config.toml
encoder_arch = "vit"
model = "masked image model"
dataset = "retinal OCT scans (Kermany 2017)"
train_examples = 49215
image_size = 64
crop_scale_min = 0.7
horizontal_flip = true
translate = 0.06
method = "mae"
mask_ratio = 0.5
loss = "mse"
encoder_norm = "layernorm"
encoder_norm_position = "pre"
encoder_activation = "squared_relu"
encoder_head_dim = 64
encoder_fused_qkv = true
encoder_bias = "all"
encoder_qk_norm = false
encoder_parallel_block = false
encoder_moe = "top_k"
encoder_drop_path = 0.1
encoder_num_experts = 16
encoder_moe_every = 1
encoder_expert_mlp_ratio = 0.5
encoder_experts_per_token = 2
encoder_shared_expert = false
encoder_patch_size = [8, 8]
encoder_layers = 12
encoder_width = 128
encoder_positions = "sincos"
decoder_width = 192
norm_pix_loss = true
decoder_layers = 6
residual_init = "scaled_by_depth"
optimizer = "soap"
beta2 = 0.999
lr = 0.002
beta1 = 0.95
shampoo_beta = 0.95
eps = 1e-08
precondition_frequency = 25
max_precond_dim = 512
one_sided = false
adamw_lr_other_params = 0.002
grad_clip = 1.0
steps = 7500
batch_size = 64
epochs = 9.8
lr_schedule = "wsd_sqrt"
decay_fraction = 0.3
final_lr_fraction = 0
warmup_steps = 1500
weight_decay = 0.0
adamw_weight_decay_other_params = 0.01
Rows from block 11 of the encoder of a small masked image model, named by matrix and row number. Rows with one number within an expert belong to one neuron, the router's apart. Each number is 50 + 15 x the weight over its row's rms, rounded and kept within 0 to 99. All counts start at 0. After the name is the row's rms in percent of the matrix's.
After each expert's rows are labels from the 100 images, of 14976, where the router gives the expert most weight on average: "top examples" is what is common among them. Only what is clearly more common there than usual is listed. The data: retinal OCT scans (Kermany 2017). In brackets: how many of the 100, against the usual share in percent.
# router: router (encoder.blocks.11.mlp.router.weight, 16x128, trained with AdamW), inputs 43-85
# up: expert up (encoder.blocks.11.mlp.up, 16x64x128), inputs 43-85
# down: expert down (encoder.blocks.11.mlp.down, 16x128x64, transposed), outputs 43-85

# expert 8
router.8 104:69 78 39 42 32 61 40 40 47 52 77 32 24 67 58 56 27 61 56 69 33 62 64 44 26 39 79 63 32 60 21 49 28 57 56 37 67 38 49 47 28 23 26
up.0 081:38 29 50 41 41 35 61 41 94 54 53 17 70 65 14 57 23 38 46 55 72 35 53 61 63 53 68 33 42 79 50 62 35 37 45 51 51 62 84 56 61 46 61
down.0 097:71 78 32 41 53 42 66 44 48 33 50 39 58 51 69 23 69 49 66 35 31 39 53 24 17 51 26 41 77 60 41 42 48 49 50 37 76 48 55 33 43 86 64
up.1 086:33 48 67 65 41 32 58 57 40 31 54 58 50 83 49 56 63 21 29 73 55 77 51 60 48 66 55 47 22 82 58 46 35 70 53 44 61 62 66 47 31 47 42
down.1 090:64 48 36 41 35 33 53 29 48 62 24 69 34 63 66 80 44 45 59 40 70 35 47 41 49 64 64 62 40 37 45 32 41 66 43 49 31 55 70 45 66 49 59
up.2 096:56 56 50 51 32 22 39 62 51 36 90 42 42 46 50 45 54 73 62 59 42 36 54 40 40 42 63 72 29 43 22 44 74 84 45 30 85 51 43 05 37 58 59
down.2 106:54 94 39 51 51 53 56 55 28 72 71 47 44 56 29 58 64 49 29 62 64 52 40 65 29 47 67 52 33 35 50 28 30 37 59 52 68 11 60 52 60 48 26
up.3 087:68 44 55 52 57 57 34 26 50 30 71 57 64 43 58 48 68 49 26 59 39 70 75 41 32 67 49 54 45 40 25 29 47 47 52 52 79 52 44 39 24 62 50
down.3 085:56 53 45 70 57 19 80 25 51 49 50 51 53 45 13 27 34 29 68 48 34 59 32 42 41 40 33 64 33 61 69 63 45 39 68 27 53 51 48 43 60 63 39
up.4 099:75 63 52 80 51 46 29 61 33 69 44 58 38 24 06 48 32 54 56 35 68 45 84 58 44 63 43 44 32 46 60 65 71 56 64 50 77 69 88 38 35 63 41
down.4 110:75 55 55 63 42 35 56 51 53 47 49 42 55 46 70 80 56 68 59 57 49 47 52 42 48 65 52 46 32 38 58 38 67 24 42 59 50 14 54 39 42 31 48
up.5 074:42 30 48 58 44 62 61 45 35 59 61 67 30 79 44 64 38 46 39 36 48 36 52 45 42 60 33 44 43 43 44 74 54 52 57 51 64 64 60 54 53 55 14
down.5 081:50 81 59 59 32 36 45 53 30 49 92 47 44 24 45 45 41 56 60 40 34 79 61 44 58 46 56 51 41 63 64 60 54 62 30 53 59 25 46 49 32 45 65
up.6 077:47 44 51 54 49 37 47 65 37 36 39 47 58 37 44 47 54 34 50 40 53 65 33 47 47 42 49 36 50 65 46 15 26 61 66 51 44 49 69 33 64 60 62
down.6 087:43 33 65 49 46 36 41 56 50 57 62 67 56 31 38 71 72 47 26 38 57 53 30 32 50 40 34 72 47 53 59 68 68 35 56 34 30 33 32 37 44 60 41
up.7 072:30 26 65 81 27 39 59 60 71 61 83 67 54 58 50 74 72 42 74 62 38 66 23 39 60 67 45 69 52 65 26 38 51 51 84 33 51 48 60 56 37 76 53
down.7 097:52 65 58 56 31 36 41 74 67 59 57 38 54 62 74 29 62 61 44 45 51 56 74 67 40 45 62 65 43 61 42 69 73 51 60 58 50 51 33 47 62 38 12
up.8 082:42 51 50 57 40 36 51 58 47 41 47 52 85 54 58 54 30 57 26 84 27 51 35 38 59 21 68 49 59 57 59 69 39 41 44 56 45 53 29 20 58 82 39
down.8 089:55 35 48 24 70 70 48 64 35 49 45 42 31 68 60 55 76 44 70 29 53 72 35 63 58 49 26 59 75 50 55 58 51 55 46 53 42 41 51 47 68 46 28
up.9 099:74 40 53 60 63 20 65 64 58 39 40 29 41 56 45 49 72 51 36 38 50 42 60 18 67 78 67 78 42 54 60 51 18 59 59 59 77 67 35 71 79 16 35
down.9 099:52 65 83 22 36 56 29 60 51 57 41 41 70 45 67 55 71 25 55 43 62 36 64 72 57 44 45 34 73 42 58 17 51 37 13 56 44 33 56 45 49 54 31
up.10 115:74 62 48 63 57 63 51 84 34 59 67 44 42 33 59 40 81 49 64 41 51 74 57 88 42 42 84 47 46 45 22 53 36 48 57 57 67 25 37 43 33 61 43
down.10 109:34 18 45 75 63 60 40 49 68 61 31 54 78 72 44 51 62 65 52 58 45 57 42 71 32 75 66 56 26 59 41 62 97 33 54 38 36 69 51 66 62 44 63
top examples: finding: diabetic macular edema (40 vs 11.7)

# expert 10
router.10 090:60 63 31 68 65 39 72 51 50 58 49 45 41 32 13 37 61 49 58 69 33 45 57 43 43 69 28 55 42 14 61 45 29 34 43 64 39 56 46 46 23 40 63
up.0 076:60 34 39 48 56 32 37 18 60 26 39 56 26 28 18 59 44 31 53 95 40 51 40 57 58 64 30 66 78 55 52 62 54 48 43 57 43 55 64 63 48 32 45
down.0 095:66 65 68 70 44 64 41 59 62 43 35 35 48 55 53 75 48 68 41 58 47 49 82 52 72 66 30 40 43 46 46 38 45 45 23 39 72 57 48 58 28 39 31
up.1 114:33 39 55 41 35 39 62 57 68 10 72 59 44 42 48 62 38 71 48 35 39 37 26 54 77 65 52 27 42 60 51 41 56 45 62 58 54 45 43 48 51 61 26
down.1 122:58 54 54 47 33 67 56 56 25 40 29 35 52 50 38 67 33 39 63 57 64 25 33 69 43 30 43 30 22 51 51 63 79 49 61 70 47 45 36 49 60 33 57
up.2 099:52 62 46 40 35 55 87 44 57 68 56 71 23 58 35 62 65 47 48 73 62 73 61 67 77 57 34 62 37 49 68 64 56 48 69 34 44 58 63 45 64 71 35
down.2 102:29 29 55 37 63 57 87 43 44 56 76 37 47 54 29 42 50 43 34 55 32 32 56 48 61 41 33 70 67 58 80 56 26 34 66 57 38 70 46 60 75 48 36
up.3 080:35 61 46 45 57 38 67 68 39 00 67 61 58 54 76 47 57 52 27 51 38 66 76 38 45 73 66 67 52 46 44 65 50 72 48 45 71 50 63 47 32 53 40
down.3 093:52 49 62 25 27 81 63 52 63 40 41 55 80 56 57 19 48 54 65 52 29 58 53 54 52 62 48 23 24 71 33 42 68 31 73 32 55 71 47 71 60 40 74
up.4 117:63 38 55 67 24 11 42 69 13 12 43 38 65 41 43 57 77 26 55 55 51 45 41 44 56 32 70 41 57 41 65 44 60 31 59 58 44 67 45 26 45 63 59
down.4 116:73 60 58 79 47 45 41 64 49 64 49 48 59 62 41 29 39 81 41 61 43 60 51 64 41 41 69 82 29 64 44 44 19 54 33 44 46 67 49 47 22 49 67
up.5 088:35 48 28 57 36 81 41 49 69 27 31 57 33 51 64 33 18 35 34 53 52 72 38 44 68 27 21 29 36 64 59 57 47 66 65 68 41 49 68 40 66 59 70
down.5 090:11 32 53 42 44 38 65 37 76 54 34 24 67 82 23 47 33 77 35 66 42 37 37 45 21 52 63 57 54 56 48 38 61 64 53 41 38 62 80 44 66 44 42
up.6 134:34 67 50 79 49 64 42 72 57 31 45 93 51 51 66 29 23 54 64 64 72 47 39 37 52 61 88 50 69 75 39 40 50 71 42 59 52 56 22 86 30 71 73
down.6 110:64 41 39 35 27 57 59 49 52 55 52 69 40 36 58 52 63 52 61 45 34 55 43 81 31 53 31 83 60 44 66 43 46 53 58 31 31 49 38 39 59 56 29
up.7 111:46 33 30 65 50 35 47 57 48 44 72 51 56 38 72 53 39 33 37 56 35 73 34 68 34 64 68 56 67 51 53 30 67 59 39 10 33 50 16 44 37 74 41
down.7 097:52 60 32 49 50 22 50 43 30 53 44 30 61 57 39 52 69 57 44 47 59 48 45 36 30 43 51 51 56 61 70 34 55 27 63 79 64 45 48 42 69 38 27
up.8 127:52 60 26 51 62 57 27 59 50 57 67 69 64 65 23 16 44 61 54 72 48 46 43 48 44 48 55 51 34 47 43 59 57 82 33 71 65 34 71 51 55 51 32
down.8 109:30 49 63 47 44 28 46 70 55 46 52 41 43 60 34 63 52 75 56 59 55 54 41 47 36 38 65 29 39 39 33 52 67 20 37 38 11 76 73 48 69 55 29
up.9 080:44 52 39 52 65 28 44 29 41 66 73 42 53 35 34 32 58 40 45 38 36 74 63 42 37 36 72 47 80 53 68 42 54 75 29 38 44 29 51 48 39 40 53
down.9 090:52 71 32 51 46 64 36 29 44 45 22 50 43 78 61 55 63 33 54 78 43 69 42 78 58 42 61 41 44 33 14 50 48 75 66 54 45 75 31 62 44 40 34
up.10 088:43 64 46 46 67 67 54 64 44 50 67 60 41 51 57 76 50 47 51 50 54 24 33 65 60 47 64 36 59 68 40 30 36 48 66 25 17 08 34 57 44 49 39
down.10 092:24 42 44 25 46 42 43 51 48 42 43 42 34 54 45 59 26 42 57 48 37 42 61 54 33 41 37 57 58 66 52 67 31 67 65 90 36 73 45 62 57 45 47
top examples: finding: diabetic macular edema (84 vs 11.7)

# expert 1
router.1 097:54 52 40 43 54 54 33 42 50 42 79 59 45 56 27 45 52 54 67 52 30 60 65 51 46 39 59 49 29 44 43 34 27 68 37 32 55 51 36 52 36 84 39
up.0 104:44 21 42 45 27 49 35 53 48 74 93 43 44 29 64 37 61 72 26 45 62 58 50 24 39 37 34 41 38 60 27 32 58 61 54 52 37 42 40 40 38 28 57
down.0 097:89 48 50 58 69 33 27 51 43 40 56 50 47 53 62 70 51 68 36 70 47 48 47 38 39 44 43 62 55 44 54 83 47 46 61 55 65 50 52 65 57 22 42
up.1 127:32 83 44 68 29 30 70 42 57 58 61 72 74 72 42 24 54 77 47 46 41 46 46 62 69 51 63 40 55 25 34 42 80 56 60 55 01 60 39 65 34 55 69
down.1 117:46 46 81 35 42 20 35 36 80 39 48 53 37 61 61 32 73 62 34 22 60 54 39 56 36 31 78 58 36 45 44 79 54 53 45 77 36 61 49 34 52 55 63
up.2 102:36 56 39 21 36 43 64 58 49 52 60 42 31 46 32 83 41 10 73 36 50 36 62 53 52 35 42 39 68 33 34 49 54 39 52 53 58 58 39 42 59 64 54
down.2 106:28 24 39 29 43 59 65 68 75 31 61 35 45 68 67 59 44 25 67 53 47 29 64 46 41 62 47 51 50 58 16 38 68 26 65 47 44 47 72 30 34 54 41
up.3 104:51 56 39 66 48 48 69 41 46 51 60 37 67 59 42 39 65 26 63 27 73 69 76 52 30 55 45 31 34 68 60 62 35 42 53 51 65 38 63 45 59 65 64
down.3 103:23 52 40 34 45 68 15 52 59 40 56 49 68 29 30 41 26 44 65 46 37 27 52 54 60 43 40 57 60 56 18 45 42 54 60 63 54 30 49 39 37 54 46
up.4 075:54 43 47 19 24 43 34 50 59 32 41 42 33 41 44 39 51 43 23 47 75 48 42 41 31 37 19 30 24 79 56 43 58 55 71 65 49 54 29 27 64 73 48
down.4 074:39 40 38 39 32 14 34 39 66 43 28 44 44 56 66 82 24 67 53 54 52 54 49 67 60 24 46 34 65 52 58 60 56 60 40 56 68 33 59 48 56 63 61
up.5 091:59 60 57 57 45 56 51 53 60 54 50 33 83 71 49 67 59 74 35 37 41 39 23 54 61 37 55 55 37 37 57 48 57 53 49 47 54 57 74 57 24 55 31
down.5 094:33 35 28 61 47 51 70 48 62 58 48 53 59 43 57 47 33 53 24 54 60 80 66 71 50 23 24 65 11 32 65 43 76 61 92 43 47 52 68 34 56 69 34
up.6 092:59 49 66 34 59 52 40 38 40 51 69 40 64 28 37 51 37 77 67 37 30 38 24 51 64 49 71 53 32 37 36 58 40 40 65 49 43 32 74 58 39 21 23
down.6 093:60 87 32 44 56 25 58 58 35 62 36 38 40 49 27 89 44 82 51 46 51 70 38 85 53 61 46 77 42 41 37 50 28 71 28 43 48 76 70 38 26 39 55
up.7 114:61 29 49 61 53 58 45 44 70 72 47 72 45 44 72 71 55 46 63 57 69 66 24 76 48 55 54 42 59 62 18 27 50 68 52 32 62 42 52 45 58 43 56
down.7 105:49 72 57 60 39 57 36 29 66 79 64 73 70 41 61 64 37 33 39 59 61 44 55 47 46 44 52 73 25 30 48 46 32 46 37 60 69 48 46 37 51 40 47
up.8 088:43 54 53 38 48 59 77 58 71 34 52 71 62 41 65 20 62 37 69 29 32 62 64 48 88 54 60 50 32 32 45 47 40 53 69 61 73 57 44 37 63 54 42
down.8 100:66 49 05 49 87 34 50 36 56 78 43 38 74 44 50 69 46 59 63 42 58 42 67 37 52 60 66 47 24 66 44 82 47 46 49 36 33 53 25 54 62 58 49
up.9 070:32 59 19 48 20 43 29 50 54 50 51 34 31 66 40 46 55 57 60 61 41 48 75 47 28 60 44 41 47 70 44 51 61 51 58 61 25 11 68 53 58 60 48
down.9 080:67 46 65 56 25 49 49 31 70 15 39 40 55 74 41 62 45 55 43 68 47 43 71 48 58 81 31 28 69 52 47 61 55 24 52 53 56 47 36 65 55 41 61
up.10 084:58 43 35 15 50 45 64 45 37 99 62 57 41 58 52 27 44 58 46 70 69 58 20 45 70 39 65 46 49 57 62 46 48 57 56 66 21 28 63 49 61 47 59
down.10 091:53 65 67 51 78 08 55 22 41 24 19 49 55 50 42 31 52 55 25 56 41 48 60 42 51 42 46 51 43 70 08 39 40 48 74 55 44 53 51 23 26 57 36
top examples: finding: diabetic macular edema (55 vs 11.7)

# expert 13
router.13 099:57 65 61 73 43 80 54 28 47 36 62 51 25 41 33 50 56 59 60 33 25 57 39 56 54 63 38 62 41 57 99 64 68 53 53 31 55 68 45 59 27 52 64
up.0 102:41 42 21 40 59 17 30 60 61 57 62 54 70 47 58 42 52 42 47 73 39 63 41 69 70 44 63 32 54 56 44 26 45 47 27 48 36 39 20 50 30 34 56
down.0 100:30 54 63 55 44 82 59 62 43 32 42 42 68 53 42 48 58 16 57 32 54 67 53 36 49 50 43 18 55 41 67 29 64 41 51 71 64 24 56 82 39 64 37
up.1 100:24 71 43 40 60 80 99 54 42 80 57 56 44 16 50 60 41 41 47 35 49 41 77 58 59 61 54 63 43 50 58 67 55 49 70 53 29 34 45 48 61 25 72
down.1 098:44 40 45 39 59 30 41 39 51 43 68 55 39 73 40 54 40 25 71 62 59 11 48 48 63 46 66 20 46 52 45 60 46 34 43 52 58 62 47 42 63 36 43
up.2 106:45 55 63 60 35 88 52 56 50 27 52 25 47 45 37 69 46 33 43 46 50 33 44 49 65 19 60 56 19 63 64 25 84 61 48 47 34 56 44 62 43 50 78
down.2 118:61 51 68 05 46 27 33 51 41 54 67 51 65 41 68 56 61 60 12 37 83 42 44 74 46 42 57 71 41 31 32 51 50 41 56 57 43 63 48 54 35 68 49
up.3 079:42 45 39 63 35 64 58 66 17 57 62 73 48 35 60 63 44 41 70 45 47 27 57 54 56 72 64 61 29 54 26 49 37 55 46 55 45 44 60 62 29 24 87
down.3 079:64 71 23 44 48 60 38 47 60 45 53 31 24 50 21 74 57 42 29 48 41 50 57 66 50 44 71 44 29 54 45 43 78 60 54 47 27 54 50 59 64 62 59
up.4 073:41 33 42 61 65 50 65 35 61 34 29 22 54 40 36 56 64 71 47 55 40 67 42 51 47 29 56 55 29 57 69 37 48 36 50 72 55 39 36 49 47 37 86
down.4 095:46 67 55 53 25 48 43 60 40 63 56 60 61 45 81 93 10 50 67 66 44 37 35 29 34 53 61 52 62 27 70 47 47 28 28 41 53 38 54 76 54 67 42
up.5 072:61 52 58 67 57 55 45 53 34 56 51 61 77 43 54 45 46 45 59 52 59 47 52 58 34 69 39 59 45 63 86 45 46 53 31 71 64 65 50 17 41 50 53
down.5 088:53 67 55 58 51 42 52 82 67 88 52 53 41 34 73 39 50 36 54 58 61 48 11 56 40 33 48 50 40 68 39 66 63 54 34 59 66 39 60 54 47 44 51
up.6 098:70 44 36 39 58 62 50 61 77 52 81 54 72 61 58 08 65 58 22 46 33 50 43 62 76 31 51 50 68 63 68 49 38 33 36 39 09 61 43 39 49 40 48
down.6 084:56 34 54 35 63 49 61 52 42 22 78 58 60 68 28 27 28 78 54 66 48 40 47 32 48 32 73 40 64 37 70 45 43 73 39 39 43 62 43 81 46 47 70
up.7 065:46 51 44 61 47 44 61 51 30 27 42 59 49 49 71 73 47 44 60 41 05 45 52 54 42 70 62 31 53 67 39 34 45 23 29 62 36 46 39 66 51 45 65
down.7 084:66 36 75 19 63 60 21 48 39 84 53 55 58 61 65 69 57 64 62 40 34 59 43 36 42 64 30 77 63 36 74 50 51 58 43 08 43 53 77 57 60 56 39
up.8 100:40 72 72 52 67 73 41 62 46 55 62 67 45 43 58 48 33 41 34 43 73 57 69 50 72 42 44 28 54 60 35 54 53 71 11 11 53 36 43 39 46 47 53
down.8 106:46 33 38 33 35 38 60 60 53 43 67 45 46 64 57 39 86 66 66 45 43 55 27 15 57 18 58 46 57 57 66 61 59 52 74 43 60 48 48 51 49 49 51
up.9 095:51 51 62 47 32 76 39 43 27 49 49 35 28 32 33 39 56 59 33 43 37 66 36 56 35 62 74 78 54 42 73 32 60 45 76 21 21 22 39 41 44 60 65
down.9 093:72 34 15 74 57 46 13 55 37 66 48 57 76 63 55 70 61 25 48 55 32 45 51 43 36 42 33 51 67 70 32 38 69 35 49 49 39 62 60 66 51 51 31
up.10 116:45 60 41 60 39 63 23 76 57 47 60 37 82 64 63 65 59 27 49 45 56 36 45 59 57 26 46 54 34 47 64 74 50 75 73 21 50 56 36 62 76 79 59
down.10 103:59 40 62 50 35 64 26 40 39 53 47 83 28 67 25 48 29 71 31 55 55 62 56 35 58 71 65 35 28 51 28 39 46 38 61 45 51 72 52 84 45 48 33
top examples: finding: normal (82 vs 51.6)

# expert 5
router.5 152:45 72 57 65 33 59 52 47 32 58 57 57 33 43 47 47 72 35 46 43 66 58 80 60 57 61 34 43 52 52 72 63 77 32 43 72 51 52 38 57 44 61 58
up.0 073:74 47 52 67 41 50 80 38 24 47 66 35 29 40 43 33 43 49 57 64 45 54 13 63 36 37 69 44 47 59 23 15 35 55 70 33 11 47 25 40 56 74 42
down.0 074:28 45 63 48 40 74 50 81 51 53 52 36 25 66 52 69 44 44 70 63 38 63 57 42 67 41 28 53 74 38 63 40 43 40 79 70 75 26 55 16 31 68 65
up.1 055:53 46 34 74 81 52 63 35 45 39 55 51 54 45 54 43 59 51 52 42 68 63 21 42 48 57 53 44 58 36 27 43 40 42 66 75 22 62 51 31 64 55 68
down.1 062:54 41 48 48 34 64 51 76 39 76 33 41 27 42 38 74 68 54 43 44 51 49 57 41 48 44 62 55 30 63 85 21 48 40 55 61 60 39 61 57 51 34 49
up.2 074:62 41 52 41 64 51 79 43 49 39 60 36 76 35 55 53 64 57 63 21 36 32 46 58 27 41 36 52 47 58 34 44 39 54 45 39 39 24 70 62 49 60 61
down.2 089:54 43 25 59 85 32 40 53 77 52 51 48 39 41 61 22 72 66 52 52 25 55 29 51 60 54 58 38 39 48 62 59 47 50 39 60 58 44 09 36 62 48 41
up.3 116:65 63 35 79 59 65 47 37 51 66 48 22 47 43 46 45 42 39 58 58 41 45 75 68 41 62 33 41 48 49 84 52 63 34 48 50 69 38 52 33 28 37 49
down.3 120:13 41 68 46 59 62 59 39 27 30 44 45 41 55 62 52 40 63 76 43 43 36 76 31 54 57 64 78 56 56 47 41 49 19 44 68 62 42 60 47 54 63 45
up.4 092:26 55 37 43 63 55 48 41 33 29 67 53 75 00 73 16 71 57 50 47 61 45 50 48 47 27 53 40 89 64 41 39 34 51 53 53 57 43 25 46 67 63 64
down.4 090:52 57 45 12 66 65 69 42 34 55 54 43 65 58 45 62 46 99 63 16 48 52 76 42 74 44 55 56 42 66 61 71 37 32 42 58 52 42 39 73 35 51 48
up.5 090:46 38 51 46 73 12 44 63 81 32 48 58 39 75 62 64 18 36 32 40 56 69 48 47 50 52 28 42 73 62 52 60 39 41 46 77 66 75 55 47 60 73 66
down.5 087:51 48 63 53 20 47 48 23 73 54 39 34 72 67 37 43 45 72 47 40 52 44 57 54 45 41 56 32 23 59 57 50 51 20 32 57 33 36 46 70 39 54 56
up.6 114:56 58 45 70 36 34 64 48 30 26 76 41 48 41 70 41 39 67 84 61 49 38 25 32 45 61 72 55 32 24 44 41 53 08 52 44 56 39 30 43 61 40 49
down.6 116:48 29 58 47 52 71 47 47 45 59 76 40 47 52 63 51 48 51 49 44 32 53 29 74 56 64 26 46 46 75 49 53 52 69 38 77 24 41 27 28 71 61 51
up.7 087:44 64 26 49 58 44 39 37 50 63 51 74 48 63 65 64 38 36 37 69 28 54 71 33 41 45 80 46 48 56 50 57 46 61 72 78 47 35 66 64 75 66 58
down.7 111:67 25 67 27 56 47 34 50 41 62 73 21 50 43 42 49 49 38 53 58 46 60 76 63 55 49 41 39 19 59 49 29 38 52 44 60 71 64 87 43 49 47 61
up.8 129:46 49 48 62 49 43 25 64 25 31 39 61 61 49 40 56 37 33 66 56 69 45 55 44 84 44 53 41 39 62 44 62 35 73 55 43 62 37 65 67 45 51 34
down.8 112:38 52 45 21 78 60 26 52 46 35 49 64 44 54 78 57 41 56 54 60 43 29 49 63 38 42 43 50 36 38 41 60 54 44 38 48 65 54 40 38 51 47 50
up.9 119:48 31 65 38 27 48 56 54 77 59 31 51 54 57 44 56 78 58 45 38 65 43 56 44 64 39 26 42 39 71 80 86 59 62 19 70 51 77 66 72 51 41 65
down.9 113:37 51 64 73 31 41 51 58 42 69 33 60 49 62 54 46 51 64 62 46 30 62 25 66 39 09 31 62 30 36 50 37 44 45 68 71 48 39 59 51 69 57 44
up.10 119:39 49 70 60 53 19 49 25 51 49 38 54 42 22 65 72 59 41 52 56 73 46 56 32 63 45 69 47 51 88 65 39 63 49 81 67 33 74 36 65 42 37 54
down.10 111:37 63 70 46 55 38 74 36 64 56 54 69 70 49 48 53 54 38 58 25 50 45 26 52 53 54 67 45 42 41 45 20 42 21 19 51 49 58 66 41 45 72 53
top examples: finding: diabetic macular edema (35 vs 11.7)

# expert 0
router.0 092:57 69 47 48 54 45 38 83 46 63 53 51 52 55 41 57 45 48 52 64 50 32 38 66 47 64 53 60 54 54 62 65 59 64 61 48 26 77 52 60 51 51 47
up.0 110:51 47 43 43 63 45 65 55 72 50 69 54 63 30 59 52 50 54 62 35 59 57 62 26 58 50 43 28 70 33 74 54 68 57 45 32 78 61 41 41 66 67 48
down.0 113:55 34 53 45 34 43 64 73 71 52 58 19 71 47 66 76 52 68 63 41 51 24 00 29 38 40 54 42 42 51 52 62 71 39 51 49 60 81 33 37 30 35 37
up.1 098:53 52 51 45 54 57 36 55 69 31 46 62 44 69 57 82 54 54 29 47 61 64 54 48 48 47 62 50 52 20 19 44 61 38 43 76 18 63 37 59 62 40 52
down.1 103:41 49 89 57 36 67 69 62 57 59 35 64 60 59 54 68 50 38 38 43 31 56 57 52 30 57 42 49 45 46 60 51 34 62 52 39 57 45 54 49 59 32 39
up.2 081:64 28 20 66 56 42 46 67 62 68 21 55 57 54 52 44 27 51 46 44 32 60 52 41 48 44 46 88 47 57 56 38 48 54 45 65 35 35 67 57 26 41 48
down.2 096:50 88 75 54 59 40 57 47 63 54 63 51 42 41 24 48 35 22 51 41 54 38 52 37 56 39 52 53 48 59 67 57 40 44 50 29 66 75 56 35 44 26 54
up.3 080:50 59 45 49 51 51 60 53 55 61 12 32 56 51 47 43 61 29 44 44 50 49 54 28 46 49 55 66 44 20 69 51 42 46 63 41 40 15 73 52 70 53 34
down.3 095:63 46 39 50 36 65 55 57 58 78 64 49 30 58 23 39 52 41 52 52 46 38 65 35 22 44 63 54 63 95 47 35 49 38 47 66 50 53 49 46 60 29 55
up.4 129:48 43 61 67 26 54 39 44 35 45 51 70 43 48 53 74 81 38 32 38 44 38 67 31 10 58 49 26 35 45 61 41 56 45 53 48 35 56 41 66 45 48 48
down.4 108:29 63 55 38 59 48 74 34 58 49 47 40 48 69 55 40 52 58 46 73 46 58 53 56 56 08 51 45 45 45 45 25 26 36 42 55 48 51 28 37 45 58 39
up.5 095:49 34 60 60 37 57 56 61 17 59 57 57 71 64 18 71 17 61 20 69 56 50 25 28 66 49 64 42 31 74 55 30 51 67 39 45 44 61 51 36 65 33 30
down.5 101:50 21 66 43 58 64 45 50 47 46 56 38 28 38 48 66 43 67 22 46 44 51 26 62 25 60 47 36 39 39 39 45 19 58 26 66 64 69 51 47 35 56 42
up.6 075:33 39 24 43 80 51 61 60 13 59 75 68 75 34 49 76 57 54 29 31 50 60 37 54 44 62 61 40 66 79 41 71 37 77 42 42 35 55 36 54 65 40 47
down.6 095:40 70 46 75 59 47 45 67 46 43 47 44 26 38 28 44 69 71 20 46 55 57 77 65 51 56 27 38 83 43 27 21 33 66 58 47 33 61 40 61 77 62 60
up.7 103:33 84 62 39 47 52 50 62 41 45 52 36 29 55 36 50 52 48 31 69 21 48 33 31 35 65 34 71 56 47 54 65 47 36 64 43 62 41 84 47 54 41 73
down.7 088:52 67 65 44 41 51 55 29 66 73 21 37 62 59 57 41 47 63 60 50 47 48 39 55 40 29 60 20 51 29 68 36 45 51 17 51 37 67 73 51 72 59 50
up.8 074:67 61 70 53 86 41 50 44 41 45 39 47 60 47 59 50 31 47 39 26 24 36 58 62 69 05 36 37 35 77 50 71 73 32 46 61 37 53 52 42 57 66 63
down.8 092:41 51 24 47 50 40 47 47 62 38 15 66 69 51 46 70 68 53 43 79 63 41 45 57 42 50 56 43 56 57 45 40 16 45 49 80 28 33 66 39 58 56 42
up.9 094:52 59 36 53 67 62 70 31 50 49 22 47 32 60 36 55 34 37 38 28 36 63 33 46 59 78 21 36 44 57 81 43 50 74 64 72 42 68 46 57 36 69 47
down.9 098:26 59 70 29 43 64 66 48 31 59 71 37 62 62 44 56 56 47 59 54 39 34 48 53 32 63 72 31 46 80 16 50 56 35 57 60 47 28 44 52 48 33 45
up.10 113:29 47 61 51 50 47 17 49 43 38 23 65 55 71 47 79 62 57 62 09 28 42 43 52 39 27 82 47 62 49 58 31 41 33 66 38 33 46 18 46 54 73 43
down.10 096:63 40 51 71 35 51 73 36 47 61 41 41 61 59 47 53 65 24 53 47 55 22 34 79 44 30 50 14 55 56 61 87 40 27 47 66 53 56 34 30 37 49 61
top examples: finding: choroidal neovascularization (66 vs 29.4)